config.yaml
train_examples: 30875
image_size: 48
method: "mae"
encoder_head_dim: 32
encoder_bias: "all"
encoder_qk_norm: false
encoder_patch_size: [6, 6]
encoder_width: 192
encoder_positions: "learned"
decoder_layers: 2
lr: 0.0057
adamw_lr_other_params: 0.0015
batch_size: 64
epochs: 31.5
adamw_weight_decay_other_params: 0.05
Rows from block 2 of the encoder, named by matrix and row number. Rows with one number belong to one attention dimension. Each number is 500 + 25 x the weight over the matrix's rms, rounded and kept within 0 to 999. All counts start at 0. Numbers have three digits each.
# v: attention value (encoder.blocks.2.attn.v.weight, 192x192), inputs 0-191
# proj: attention output (encoder.blocks.2.attn.proj.weight, 192x192, transposed), outputs 0-191
v.78:483504495501481528520456498467537521506499530505484500547549482519488515478475492478492499507526520497520489517539515504431499496509563468525487487558508436544494443494542515521486493498532484454491492483489492462571523550534526507483512520516512493499537463462467531472467472464461499518539489484477491479474507533492527530481479473510497547503480504493529533510519496525442505497477481497504545503449498499528480483480482471479498495469528515557520538541493478499506544497544496477459464460520480459472518489504503490525513474491493514488500509536447526512531442525512536506
proj.78:494472467478474505469536470465463501502514515523493497511498520506529502472520488456516501485479453515513488498491495523502522482485494503477466467449513550485480530511483508515510549476493522502481491480496510469520479481496499486485492523468530459513508528471513490476520500492457494515514522532470522536501502524496474537487477475535459491488509486512518486520556475520523510510459497484490522479507527493501519524528453488508518493498521492503486536502509508507485491522550548479534515513499498482488510500530483502493501497505543500518470462526527523510485459539486481492
v.79:523522462495501504514518477517497522510497473518460507474498521542461513449481468531477451515501460454541506489491511487463469513488502510517494515478501517498472531456533448500494487498559499502503500482470498495511498478517517503495482500494512526524528490473518550488489475507493486474502484477512539474527494496513498471458495474480498518507500462463467538519489520516470468506483510516543536511483528582544481514566441517455485496459488533540511523517507513483484501474564534471475508502522496481495484524485478512527507481466513481513508477499579493535521508502501518479
proj.79:505521431524486499461546498509481473462513501498472450526535515516518551526495496507504542475467529464481528414507493498511496524484504516477473489531533496506504521499483502494489502473497476505546521514483440524560506519519545457460503516490517479495532499500514467490518499483526510500479520483508490519487490521474488519497550471532513481485497507509539468487516514495427479502538508478486555493479482493499520481537562509488494511492530496490502524490485513499504476465475515521535534509475534470509536495473479500484484513549498499493475526478492513470507517509502501533
v.80:491517516463514499493525491512548501520491511488493514508524459520461508449487472464511543537477524524527495488489524520479505460476518527556486500527504477473458498504484538492515509526476461483488486485475509496537517473521525488456485542494541519484476510493482521495476542483495480522491469506467516538494501503493505522494498517505511518477484472526505498486479501502503490483485463437536489459508505533494508516512495509473524519472528508540513479499452477478518537493481511486456496518539548478485528517522533525498493521501520506463545500509489525466524476502502486475
proj.80:481490490529491507513525482470514513475486491504513483528528514505515459506518499474507494506486504513513472519515495496526509503487496492466485525504516511514510499507504529497532481503518489505495518514500529521525511502497488508461496500505526497505522537525521487484517466474506520502509521468495477514496530500491510492515538501476494501503496513487459481490508486549494510522487515469480481490501480472520480483509530493499490518507546501501490488491520451490497474490483507504502498462490475479501483487512482506507499514506528479489486502465499479537519502490520471528
v.81:507506478492493531477479514478493523476479514487496440509495483453503508473562509482541508491475524495499494483492515483489510571507493491487508521513520533497497520542481471509500478529528491516482515490505522508476488516486524528510497484521537521489508489520516501504508504550520523513485528480501494476547492528529508521503483480486518507516506507525472522534482466519529484514468470529532467525542524478485462493500539538502477502482491489470473488483495538464489473482467494469520439493456489508463503486505484464486551517480487523500487523515475485530486536464498473523
proj.81:531506470508520522477496519507490487477541503459494527508485486534547471525476443522472482524515471531508508511477503547508495509541506485523531461514512502519495523478500552458474498486518527455502487491491520522463503507494514496523504498495506508501480517535496511552491476502456527498471480507552470465507473487517442472476463485488510529503499491493462514505500524480494500504495535514509447493496472469495489498476499516520466524480483532475510525549529493527502517517501510521518525564508506569486560517478478502508465507491500505496453483491506524476499505489447443515
v.82:540523488531515503491519498483474501499516480510488514522485503511488511512503536531492503506475505513525528493517526528502516475494469507480523515521478527524508504488482486507485457499522509503506510483518523493512512525472507513482492466521498524481451485482485502494520543484456519522532463459472488504500517491495518477522485499532474498488529493537487515504481496513516484456473472488507519516510476442494511482490516472508496494501506508493521479498513523534474480532486480437473502526510489480519472529486495522477482486482502469506466538513539509463495495526495516492
proj.82:461465540475519493491459499496487481493450500488536500504516516493526511492495474534492471526501467509498498523546456498505488499516518495491504507524503478490486521516517510493491488503502462537522500522507500470515514486525493489487496494473502487495498473486480501498507477514496523506505502448519489520497504543481547525492475481470497530495496499501491502500494530492515507510518525537492529463499497501484490514522450516498498489560498487465497507527479500511493522495505494452507480493485487531461465495492513535504536522487486486506534481489516506513531487508513472510
v.83:511479490536490471532530524491502512492478459508472469499417480530456487435449515473488484487525459485530497472477499460513506457538481592482513485476487552491480541500519477471522463510508499531509512527472468500490480439459541501511486500497474510515479508494501506489501488505461482493493508518558556492511459459492460493536501504507468509506487494499498501519491498481505521499478543496500521508477501540506523547478454514473515534482513470523487506560481521516493541519523545489504480468509521482489520525541539553488543517505508476495494488532508462496460562525550459525
proj.83:504511484509473519467516490503479487494551508522461493511499498481531527558546493486444531557522543504483453485535486484484507517468543447516513559514509496507506467541520551482499485497505442460530469496508406483512506502522485508508531517522520499492527526507501513532447538544540499525475507491441450512509517522480523539479556511472494494481521537505514501481497503528471490487505486438489537518489498454482504473456562458489469505450491542530526492507501551484492431481437481487486497477523461517558444537480505462522486465481529481464517508522483477500512460458484550518
v.84:484519466488515493540519504555520464485470496443481493489484543523469539491499499489522497505521487486497532480507543534475471534521558479499522541474484546457531537518468434481476492459500511525510493505495522481446480504458473515486510496448467515479538504475524494487494499486538489472512508460509508465501480466508485501519499499528495506522495477494470507506466475494471473531512561534503495542485474533526500495556454518542495516495512495505489539469513465516479504544494447563501509444516512499541494524490488527525493514510509507462489518498532461522474532536519467503
proj.84:500497484523513509447502593472485496543535546471493464504471476502541494487464564531478529514522504494490532491521514461522515526509459504498551515535506462480525518533462491512498464499496510489547496524426496503474489469529525451486456486491547508476502485534445501450529534476534526547482505502502505514461528545512486468487456477531518503534504508480508485523478461472516521508503483477576505454491501506486505499479522503499492517498490510486504454512490536454531448485455497509525492495447465513467535487508490450503541472492456521498543554504505510488503488500466524490
v.85:530560463491510539501477502491536488485517475496471482498538500506531494469470468497520524475489535488498466493521493500495468569479470521528473541523497507547474472484506487517518539506482483471491500479510474474531465512529527508545488509492500521488539511473529511466519442523456488454497512484512497508518520504496475523494506491483497519485497478528511490496546435532475514487487492497552526483495551502521516486492512493506509515470503510551482533509495512474510519516498515476516479486500517470483471472533461527504526501441472504486514473512502502521506507500452497494
proj.85:528493478502463521476543466456508474481494475515478515492506481501468489496510509515530523526511457537517496477506539522468520449529512494463467484515542495483528503558515533488510513493530490505529484505510487516503538517456467523489468509507526518483452506522457528521490524509484548509490454456489502491526484488533470513511486451519467467481507483485521494511491547470492476473527500511509493478517460469504500526530505531506483525511518497470492519478520492501487514497508512473501489505517491557512527489490500504509461483506512543514479492496494502498488497497520488506
v.86:461465551529459451489533459510503502517466533508506472504454477483489443473518507502477533506559457520534456465507547517526519461495515559477505478490494530484526470512502537544502472495463492500478493480511496477497528479475475501523543514521539470488478471498458530477506514503493501536501517518486504536476514469478522527544551533528486483533502526480521519546517502495477521486486514491485451450496445512477488527491503488480482504505482474479516510494521456545516501556468514453522502505458496502482557484511510481515508541473512469504484541504467527466504517483552513531
proj.86:481453505458515499485481518457516557521494522492527506457521514480523530542530460485471472507495515528518494491507455458521548468471520452553491530508465523461484494524520517464509523517503456501528493469517505441521509509508510564510508510492478481524534535496516483515513530504511442483523464540511502441473547481459464529503511571493468501494512521475499533469512516488566484519476486462499516498469563505487517478494504464503494528503502516525496484520491484510474514542515484512507499516547507499528452519522481490475506464484544501476539478530509487513497517457522518505
v.87:539494532484496527479500483438431542502487503498499516475540468512540493478520506517434486522454527481481496553513477458489484550514440470509490455521496455539511514512519483541476522550519511492500433462485522516547515521503506514531453457574543510486505464499508484520486522481460491550545528506506459527474502479523529497471499469509536520497473505522504514474490496550452495538504419492517486488500496538494451485525549542511491487504505507519518475498523511527476471498523539452517491510498492532470507520496460484472464526496529495514504544511512551481536438448496500474
proj.87:478507500492531432489501495508524486473491487495501484498505504545453531491485423468507480453501490504518486451475517559453471475515496544508421487506551549527459480404538508524482513486485481528458472432538455522531510506476506529456534536469485493540472533472553467563532437486510518469488472467544478464518500502500468528540542474483446560501451537513524494512565537477516489512487505518444469531513545454517535527467449511487516505527552498543546531517516509531547586478568577488502504573520498487512480545471515518442527514533518512485429427466569481479529503503539485553
v.88:524515497495507525492502516492520519512476511462486482516514445510486522495529512480501512462451485513484515511474523525493506512512456494525520445507502513475517495524493538508517483530455511534518492489488548507465448466489473496479527508489524541465481512542519496486505528462495491506524476480512488512499497492485453457507508543520527499503506467525535544479510500495533537478512474508493565492525503521515505496510484514515500505482479485493475518503517484500482522493487479489510443502518483495490493487526484520445530505439523522472506497505454495498511491502482517499
proj.88:485513513505494480504511527474500492510490496512533475493501482505488430523503511502507471526484519504479477521527463482521509511506510477495506522500495476515498500508522494499502502484507474529484482469483489463485540491496518519464486505520526489496524512508493468464487485562479515458502542474538483529474495488514488513521512507498485516519510540462510492515495493503496506494523522520545425480511496484484534540526494515460486526522508535472504489526546507461445500505490500480517491482479499509493446528483516490512521509495484518464488495496531507481500474500525471502
v.89:465471460534512466527464508519479537538496478493492469507459507453475461458523519490524492521553480495508475493496515482505558439495489537459549502493524543526504504475554515464501517461534499547482541512449469504504509459499487531468467515491478454532485485479448487490488485525490512524476489524510539501518494503501460460534476520471480497513511498521500526562468526448493513521515545520463497533475496516518513502496503520501493530513460503507476497538499518520514489463492513530494476475545471471478518484492538491527517506500505518499527485541539509507515521482528521471
proj.89:506525529486458532515470510491514498484516498494475504470492519494522550529555454507435505489509521488499492511497473478517511490478524469546502489473460497496464501472516484538467455506494494435520534480498502500490521508562519502470574525530510459503535498501505517520483536466505425487510519558496471490487502502502499485463523523509540475491494487505486516502499490521460518481497478479493521513479519486476488460533558472477512481495486513522546480489502478534510463518438433539515512514512521506510497461489494475526475510474494437477565503500493452513502509447477523561
v.90:528526504511503502456479470494497496465474498509501494528475500501481508473482537407494464504507577495518509505545554476527497477515502512516479508510503518525479486473524504530515516509544490514488514478455491505501505507486498506499510488498475511514532455513490487504496475455502484505512487469474486523488507491469477516494497524511481498542495489510516531487497502514486434492487520486534529550481462513494513480522466486500506509485509512544516540515522494493530483526522499497477504460536473457499487502490475491524555478511500509493462496500511519528490448517505546507
proj.90:473505504527559495477431500487435482516499530484488491476484485496474471538534462547519520519478457519515501468498468524493498492505497517490498478508479509473476532514496523520487496516474526477481469494517485500552487489522486512490480568521526451472492477493466472513545524490483465516503500510506513532528524539521503511501479462507495528484508515502526452506519485480483518517521503530495504446487512487527530547527476478480508507503497498506499498471494526504494501523508472452511526532492485513542491471518509497489487497490524502500488499533498517466534489521478519517
v.91:482498528520487506495535491519496491542464463507505506488507457523507464481473512495534528500478496523532475494510525515506539491478494537522467482550491462483514505498482514532496464517508548514522515458473478508502524444502504463492517508543513504481468494490517493484498515473488532504529508461489496495491558471461509506471507496507505480476506455541505534534500491480523495457534506436501503506502549510507524536516458503521506507497497503480460508496535518561533483538521509439464523533484473497495475494488508516501523504446489451447489507487519488482536474491510500512
proj.91:480504478452459450525515518499524504490473494471492484517534494479488516538520487515493423538451508463507486504512450487509473499499498479488502507519494509490496530523516543485509465506510441546490498512528521515538508490485517531505506488483517515493511561491508487503490521479479487494486486490538506508479505482497523507531527507515490504522492504517505538481509480478495536488476467526452499502519492510498486500524505503471489494541521469498498541465502459497453516490530514488531511492519506492500490519505503477449443482489534527470513474495509514538516517492522506502
v.92:499528526515501505502489508503531506539486494503517505451531489553495530530470538497498510473492506500494473493477467493509516458473512482501499503517488458465510487494491519483495489531526500462523518535487489504508497546531500449457489499511488512466445516539516502483499516533524505510471516544501521481493501516476512520495487494490545511472490464557494493507511512479504509465498453468471505504498472476510499505469508489506541493474534530500475530484498527491549510460481523472482504472506488513478507502513500476510491524495503520510483504532456493423505510495497481532
proj.92:497489497493489495528572510503513532486528510545543493524493504504507502489518535427532504505483501458529482546524498491513492534522464482462515512497531508505498495521503538494507497493522469481503494496507537483485493510480509523539503488490546489502490511529491499505477509499469507479487515451454500487520486476502531483468531457515500474500481496493499507494480493496523505486506493528512493518511499466514496476477514501494471475494490473487518496501525494493464508532489516522462509469467518499489476497516520487472512485504505494488506494496506492546509488506527513467
v.93:462502466476457497503485504500519542473506548499501497494497494483533505495485473503529503484531510498483509489492498482465518483518487507462561517564501507549461494455496512476532485476532525516489507526504481505505495494480514543514462491468457486553502480497496454470494459512466480479514509483471494528486509491518535514506488531465490499542492529480497483529475515482478526520483560504538543494455507514526496466511475470473502496468476553495509537517462463524489519482513528501487469488509483483490494496524493525525521509511505472503542501522493525519492557453524515498
proj.93:531506533497511563515474486517506475498515525515494524481480514514533510528498464466468505511502481509465510481517517492517492471461521495523466506440486500470512508530519476534472515450507503482538508494495478505500518481490471497486566511504508507504533486503513517531471504495476489510499480515463475521513480504491472484503464515509558487493506448507507520503524520552511529458525511470488497506469529519494482517509500507464519474492493508490498476459506527531518466483515490506484478492500494485482508461461512469516476508485525499515522526516504480526504497527520493506
v.94:470495481505523508504511490487519531535519516480464515528475534448515502547488513525527509510509467504514495523527501522474531508504551479468488485503501489519528492510549503531508533452490492484469494523531496479502482528479508493491530544465474438472479531473505564469485491448459509472513505469501519471503529545510497491500480473530489482461476520436552505490530502503464526481496532487469548466435514493485496477469485489515472450508476509484504505543510487488472546497510480514489501531519497495546559509493548495525465502500521533466489492531486506527485486497517507515
proj.94:482498486463459560531526486522499492507538502512486490486525498469523498462492512527472522487518517530512512515511488494537528523484474468508478494479493490485525516535516488499520480483493485479517507514513531465466503510538491521491477512500480518513569474504470526435495502532483519547521458541475508479511496470469478532514478552483501483481489472514489525533462472483543505476451525486500496508506526514458521494521491474486550483529501510517477498538512506534509500517475515492543502482539515509444494469495517520526539482523497443532510548505466509509448509521501497488
v.95:506536489503540523475458549516468533460497477512514491509535541465513520520475498524523494491523524534506543531521480532460484523517530466477519538485496496492517554489536505546495509452519495468512509484524491521495481506508508475482487475490483519480455502482510506507483467478503516467511460500465502502501506500471463482454509485527487528477478489500487474516500502532521455502475528483503540542481510504492473481491491543481489528478503533526480516496490494525467477502510470554489515477544485484545490547470454471528490485484527516491497487484536527558486480464462473488
proj.95:500508507525473507494495485555481477521510471489481490521509492518514506485457533542499513518515491506507497476477500498515482535524485539490485491527515513491501499495478447512500482477498480513540495570526494507479506500496500473488481504538510514495513462515459485511518501462488519564502491490482488493510486509518498503514459459483525481481500495518505517536501507468512505482486471514509526477519465503478522523547480487510503505519512484457525508520451508498519504483505451495530506496504520504461527448484501470522499518538457518522505531486469478479522494526492512514
v.96:507511514534525478520497459526510520504538537498513509460474461521490515500551505500469508484520513487461485479542520507482458478499508473525495535481470517493506438457482482534464476500493491489544485467463521507505507413473508455517498493520516531500505501479503525511532491458504494583505492484472493506470487447509475486518493510514525516518519500517542516466467495505519500522487519492489519532492452453520503498498525507512466501442495471501474502523494509505540510524491526516498507494500535515562500484505523494520483491505504501466523526520474499531538472509449509570
proj.96:526485497539502516468501518518537451459503494475479478509442466438515501506494522471487526534492526527490478486501472499515488495505473552472534528491526537507555569517511481488542480478527480493478525504489500487523433520506491493498480488466496450503504527507486467469475520497500506512452484483498525507493508550519520504481524506475489460504518493483456519522516494487521516518494468503520490487511520510529453474486502514453507531480471496471525491503477540437477483475503526459473524502492477520495520539511517500519499507502529570527460522551514520525458501478501498479
v.97:501465500490509476515451443468519472470511447521527523523482460523505487494531511523477475523505461501487542566496502498503476501526456481520566554512510564542496486502566513529500509513562481465508496427522513500454532467462465466515448524519520487509471501505478486534466483492557484515522474496529466501485501453520528514494545533480480492488494475463503542459465459492489495493493507450470502503494487507513510472478463497544446527510502469525492452567577530559493523516479482519479507498514496558516482460481494510509532489501523523504506525501498496511541473418513515489
proj.97:462482538516435440473508521477502528541478526524481539492469448517498493496506531488421513453526499503515492503521505426536520485491513518497507475495464504458491526505517522473527484498411520547487504546519531480506512470500492563523497529515526482507475525500491469511493557512508454482530474508519532499504531487477520495547533528516481542532527479486446561536485490520507511509492510490509486531469498450494477469496514489477509509502476459478506506515514484526474514526473470531474492487499456508507496484501504531533532489518495517513512454501504479495509496496491482481
v.98:499526488534463541491453471488488511487493497490508518515492472514556490535507458502500567516505506482484487548514507503484511524532487491527473494542502492501476506497510530519487500505525535490469539463500494499477486505492503485531493512510498487498497492498482508491487516472502469486501452481473535515502513486533548508490510495505504509502504467513475530532496486508500480514524515487484488486492487488462521520510490506499536524479497461476510493499538522496495517517491476485500496534486498512486513476502480523467517476494528530501494504493472503528524503454451488455
proj.98:476484512501452454516528486473492515528486481529533491488506489490466490443517528478508487477515475506506482541490482484525528539502488484471503474533484502514476528515536545507498486488484490511478491481538504478522517474498481491527503521495505494514541528536481481495494470484487520498505502506515519499527498471511532500510510503508490534522486493472493502512503514495521501468467492490484478500508537458491534462479491499498461495515507503485499492487531465493492530507505491513505497512508472516499473495505535540520511487488481500497521455514505529493502510521491525512
v.99:499450497527473536542498516464515521522456483476516513516474461479515494503496440520515508524531480462530528524471497502525492491523474513510448459508522502502503506523531503527484497515483545487519490501461524499506512517482496480469493513513472508514455493480478487448519501482518485501514471486560496483536507516500488502550460498516485537504546510478516529503483481482503486475485511507504525515505509476509517489471484529520469510557462512484492495506506475551470511529464454500570506497503522479494519493472488518501487519502499485525498508499464552510507498516467493530
proj.99:503487466462455503486514468491523504508500464485478450492493533516544476490511512493513510509514482592503511537521472509551530505466508539478478511546471501519485494501497502484470485480501445520462519455494517493489531508507465525511483547507466484522525500491432534487467537545493485513509518500496527480540531461500521510497494504492475515486515443511506514496537480497485471494489523480533554497478510501454502547462511472465544502506513510523472544522520528483487485504490483507494516494493515499525507459526509559516521521466465483511503522473509486457479453485495494529
v.100:519489494486446503481488506491513483508512442499493495507491484516545521554529492528460515494548495497494523546478463497513550530494451452522528520522473528498513504521537506533471491494487536456487540514549496542503510497478456516491501523484495499481486489461490491528476537495507444539543493479538489510503488467488569496459491503497520513520510503492503525482452470498503520503472495471492460497464505469482521424498479484523502487526513512516562513502574517488464507521506481513541500548475490496487506489468447467501506516515488537488485489477469537468531487445495534496
proj.100:483492558476496468518530523471488530506440484521525498478499451530489496452472539484476502473491458558560478527486491500504553492496513484462491487514503520503493549488501552478494531505468544518470503458496508466467533465513480522516487540505490497519486497557503498491462501484499513477508464503511509521508525495492471515518490490510459517501483492476465522523490479480517478468537475467479490485507530457494540517541501490515487493512500520458476478515528475544471535511517498523502520473524489493445519514518500549561520504481514508498513454507517507477500463505492491490
v.101:498514536470483429533529494488526496474464499518459487507497507508470476435461461508550487503510455486485513505479504538471488478534512534519523479476542496464508521473508509491550476473511451472540497455515531480501483488526535515502445480534491477495498570484505441473544491532493519482491534547502547499514513504519488532502494516495458486505479507508517480518505483473491472495500522491541524492507567557450480542520429469510482529502474522482489491451504520542536486536478486484445519523513498489479485501485466498500526526493528494531471526483558507526535511512482496528
proj.101:513518481433504518485470472516481481510538495470503473514526456433493513480529468503490519465526509458466555519513517456507484481502507497509486463514532465507485478482517486512528511493522513482485545525471518581458553477477527501465516484540554480507462491476487475505522525510526480497540459522522491517451501510453516528478494510486529477472548503537552533456486507535500517518476520544509518515508439457515508500485543492479516452519518522530513508473468499442532443492485507539546503471461490474539448509470477428484488533490499468498559566515520486501487516466503493493
v.102:536559499540546497501516493529499503487505500489488491527501493519477500508491486498495490514492530515487500546473484522481483493465504483462502499510497506559471508507490474514571468508522513523534482503513547478467492515495559492466496461522475486488521472505528463493502525512489491483501474455526509519464501489502493488462493483499539528510441495472442514459482515468484508517510510516472506451482497511462528516543493502499569487475543511493475528501488505503504477470454508514496452488492522479532516521502484519476495490478475475550507484483513518554492522447557510506
proj.102:462481548500486420532512483499513478486503452530513473515512466510526486524526512447500501483544535466514470450454507508509430534522526495497526510533498501514482492466490476501498500494489512522508504505512506546502489479503531464530538479539524494478471472530512515574504485505498531477494500485484444485533502501521538468536514508512496516490503474495475476501485529485506491513488552527528470506490433513514489498475528509504454526501525446505536481461459474534494497489510465538498475479517519491526519479521482517444480525511506518476540506512532442518547493512496474512
v.103:490499484514449503535522493487513522484503542518482510515444477513489543479514508493476497492500531474504505439476518485513488534539509506535486545496499492544512545476497500467487489514522508524471541467473508468465507432463498491526473471520516489487450490515503473502485481472484506512505495547495478511460501519533504486509523541516447468518474502498506541540520467460481493494510547480513512518493454517554491504529476494495482531464476508522493475528524530503530487522529529485454512550491512489483497468522518509538519474501498507513501488513414498507531511526466543454
proj.103:494487500505465486485455488533481472471485481489508527477491526480519494517527483477468507496502506512436503502549506511522534471523479519521503488549525497508509486535523555518517553476487459509470509482471477502529506500527494535544520500496561480517522508502435493449532508504510504479515485474493553499468488501512460510476511515506465504506499498506505517486545480514503488517479502542492500480492537466486496479478504459482497528498478476485529505506557489483488478496511502471526496500486466515514493547504516464500475502533513518474496483538544534503464500474503462504
v.104:457531546554506467494486499547502469459506538509526527510456502456492506484525482498450475514498444519491479493513481520487449504516512555510522516477511494503473486479465512491542515459502487528518476482480542447492504509486516488528486524548521493478519486516495497473519527467485497531542480542493523504479540515566522530487521531462469475499460517477507533538529468490509466508502502476533489509510486471486511491513500523529489501489496486491520500504515551539514497551469504500437507515505477527481474507457480556520507483526475485517507504489460519468498502446498525484
proj.104:518521477498458532492528468519525479522507506466541486489502452520477470516526506537472511498497495507525503483575546494524487521493482441543477491507562501490501521482491470468511502506484483532489523497499516536506526475443474473512490510501548495483463542512521490541546503499501475481544508531521540491473518498511499492486551541489472510504469530511509508470463515509481500531473477521480489474499512548491466473486548453442472514477449530524531506479497491503497496489499511508474503489493485518536489498474508474463493498516490504496510521533509505518500517515538478495
v.105:479519529501529488454490515479497500513501533469491515499471528513538492504463532499543518533537495498461519492511519500489488543550491468497491510494524486477518530498471533467513503496512505550478515531480511520501460510513476537519489490519525460432497476480515516522527519467462506520493486508499481509461567518486490500472514530509477502492458500503480512512538469484538513507523466487508482455486513475498496491501494470470529514481485476490498476467493506519488493480498536508517509513498440459492510542480540508527493493482499494498480498522477471528539550518484473460
proj.105:510515509504492488489481472509471493557458501519522489488534484511450516478557475486479450473493458484507470516551512504477502489514500459531522497535497487466478535522519535496474508504521512535492437480511488503502479484515511495511516468521507494514528471496501481524521432427520492475520516505499479534514472539525510532532533538460496489445493531502549466510464522483515504486469497529460462468500564488486525492504509504536483512547507509540497502524482498513483518517504480497543492516486563513519439505515518492527520532483527474492470494499550481505522462471513520482
v.106:477516495526498521496464511458491485485496539545526530484478496491546477547541505486463521540473472482472443514534519475486490529495472480516493504487477499498547489531497548525470527516529497495466489546507496497501472478508462497591464500490506508485473505508452469526487542467513448496511517498439473500478541502522519533518534494501525486484480485519501498546527451555499497504486517476500458511470497515503508494525509500527482504463478539510528495480550553517484500528504513515480482496488493536479450512458515507475478449506519505488486562530462477489514486483492454485
proj.106:498495482477499540477539550503501484516476504480503478494471454480470483435503496511485472481489477496524532527540500461513524523512473461541523466464546517500509553538495538499468502502504511508454508497507553501516507482468462511494483504496482474500515545490544493468486501476472521463494496585532522523488438491536451484520491536491482524546477514476535487507473508470523518489505450481457462490499502522504483503524474497496442511504483517490510498523529468500491539521480498511528524561490457506465482507499496485528514520492492511490479489489522553489536529484522515478
v.107:457495476490484419498544484503548462523496469497498487552491533542501509496506464537526509496523476499495512493531516478500488521497541464525476526514489541508499508476507481486485487498494470450500525457487506520498470477486457504514495539520486489457474502481516478509510535481531500476517482500504518472552488446483526509525544494481465524524516507504495509539502493498475513551483552508504490501494451532505473502521486525495522522526481479469488492483540530503509503509473518484503462494486482527422534489513457488510520520482539565486483464480518525463505484509476525534
proj.107:554470542514480531521498510493494492484514486476531513491491495469493532474514517494490490490546490498489495534522448474514492502534475448479483481487500516498484504495516524487521499470498520482526532498504514470417520496475486507517539506493504518548529482505505492495520471523478456530506472522470512529487474473476501516509481506500483520502516506494455504533540464498480472470470458499527497528485520459475525488505536460485528505499519531475482477554533478464487525516507470560531545472509523464508530515508509458512494500513494468482514476503506514505514527515531521482
v.108:480492466473522475506550482566491470475543465505518509513535522490478490511508520509522533496530549525475486484529510512530491452457491507508481512482497479548503458518505461478466481494488519503531485487495519541514461535474489475500509481540501520483500528490491529465501549499454519507463521493455498516506495492500512501522508516513544486480496473531513445490535549484525542522529495523467519530502477532529496438510512504495516489533534482484519497489460476489465509514470473484509520477502528527484496511469475494488431495539471513488539522520476502441487477498477509548
proj.108:503509502554523522513506551470563509494497534458493533477501498498534515517463530511502476533497507517510505470528485547477447515518470461450545542492533500479477546469472496456480488465528553458534505534511500440488470521475527529474470486458486529514484503507529546513531490515469524531493491502519473497503521485496496494475486446465509496454459538490472475466489496489504487495470451505527501502496490528488497501476469516527539502458496494507504483507456515446513519497525509515473499505513497465475478551523515518467542529491504471506524510512533506541471533502529527532
v.109:461512480542475499496470541513486506520534485483479527509486504525509533510529498485500500521529482531486536523489505527483514525504516499490511452522469490497492518506518517490497490509452465493454495489525496480485526428517500506491527487490477483485508478486455509513495477507516511506536511524516523485477484513505515495510524466525459495516500487466474580536511491479477489500465504506511508515477503484495509492537521528512495516493468515509498501509494534490501490520527525490522469483514502474450496507510499517477507534486506498482499444491468517492519506482477512477
proj.109:521456508454465509510488483503487507505499479490487487504496506459499519510509467515507485488509525516483474490519480508514530523511504470499441456536522482525489486499472506490520511523500510515501519472482503502503530535473471502528518507503509493499491535498519489473544504477479463492512500494489526490491505492531512510489534518514482506511482492504496530510530508506500487466502494536486499481510555502516504482538503446492520518517537509495522501501543484488479486505515492508516483498498529485473509494470508458538480479533529501467455481532523495488517503478519469509
v.110:586501489502494509475502521539484533472488543489456459501508474506472466483483508497539511496598561463466523427505478502500543483500477499499498466477488477499494497471485461530534402502493508522494483525497432526524528478484509543461486465473494516499524447526475495493498502502481555510491504493529509529479513507485479497493486474531508513516496491520479520477494547395535470495534514540486525476491492483518491497522459488486521484467519454488503497546434471428517491483528505498480510530509529475543497502525577509499526510503491494512499476499520476486489529551520502538
proj.110:507465480495497474483483463521497451469518491510512487521499523523545540517493487451508505505485538495522477491439474534496480490522511560471500558522513513528505468550493483474469522499540497507493486533482483517532421552510571493487522461492510499509471452497491520495476460480532505502445498458476476499538541542513503478471506506488534502476473490486498461485525485546475566501495508508473567480513474514487496468455503546497495528534518479499535497477494554479494493504489478448501530487511478494543538540511520543483488494476519538496486526547502498548446498494453475493
v.111:511445506473542502505512519515475477493515503515486501487521530496516533500485492524513505514525506496518496512493551494507516486516475500479480475490496511530503486501530499496505470544480518485452507521570501512511503502523502504508448500494491447510475517493488513516500444547467493507484520484489478486506535530499503480526486505507526419503496514483518471497494555524534536521488497511490512507519495504501481473488504516445537448534479510496515518506540473509503486496517538484489516525494485517498479468500482470486491478503484449529480508490491483505481497481550468464
proj.111:521499492498500486535476532473504569537488497518459547482536509463495485521428483498514507498509533480504530495476514497486493491515547523518527528469474495465432473519448494551496534507479537493498504493501470468511497526527499517493504496485498512510502504469508534486519505489480487517539523517529496461485491523490461498502490480431508466499488497515505516503443510493512482479503479530473523505504510499495480511479519532536504495507515477473503512519489481515498505488508471570509504508500513520490455556519530504487515487495475502478482489509538507482456523503502476525
v.112:530455489499555460525520475515521497489509523489455490495489486489488536489514491505463541484514517510479538497492495544481534427481520502506509468479456476511497463527537469459482483526499488542503481488504481507503469485497497459418524506480499533489509505504526508522536512497518467533507499507503503480499497463473491483515489464522520512505485497506492515513516535487484467535477509526533536543496501475508504482517511512487491511505532480475470554483465490474515512561462480490497483454485523516500519532467513480533473528522501463484535490518564521474480528518488503546
proj.112:532520536507516537501463505520522496496516488431486487542484499488545529501467483465498527547505505518501479468506534517520486488491514494460471525484528529551515524489497462492528494471514532458529495513443483484483464540475502478470505513494494500488487476504465518483492477474494511547469506509512499507497512545484485500490514508477515482527519516480477490490559475488489515533474520491546510468501551515524544485512512496466527503445498534466503484471475520483499442473514540479493530475437511463502541514499473484502521505500526517537492509527496524506482469523492489561
v.113:523535541510508522525434462506531519509504514473516477491472479506524507487465514484470465476505511509499522491511469514438535533530516520494526554526483471493483492518534485447502512501504493514496471452438507506502506498475534476463545498523471522495522478492499527471492464497533491502487464531516503520508517478536449475482470497523447488506460521534516569472457485489474446488486489502503499545501502495473520524493527494521466523449503522500524482525520448529511518508450487463540500498488506486579500516510541492500511534476520521536506469486526569476507511482451528496
proj.113:491459494513449485462508487544455478477466502496497466545504508479472472495520503460538535546474458482476479462491515489549544461477503569481525493520501497512503515511526507501553452467517451574484491527497522526549529451484497512507464517502523469465508502541456477482500533495568524538508479441516529520501505513495543538510585521529473514540553498501450505476504508488528501484522545502523460461488563446497486467542529467467519515498490522493479507471524556482516485437529501437487507532470479515488503481468495514503446533487529540483480503494449488489481478542480515511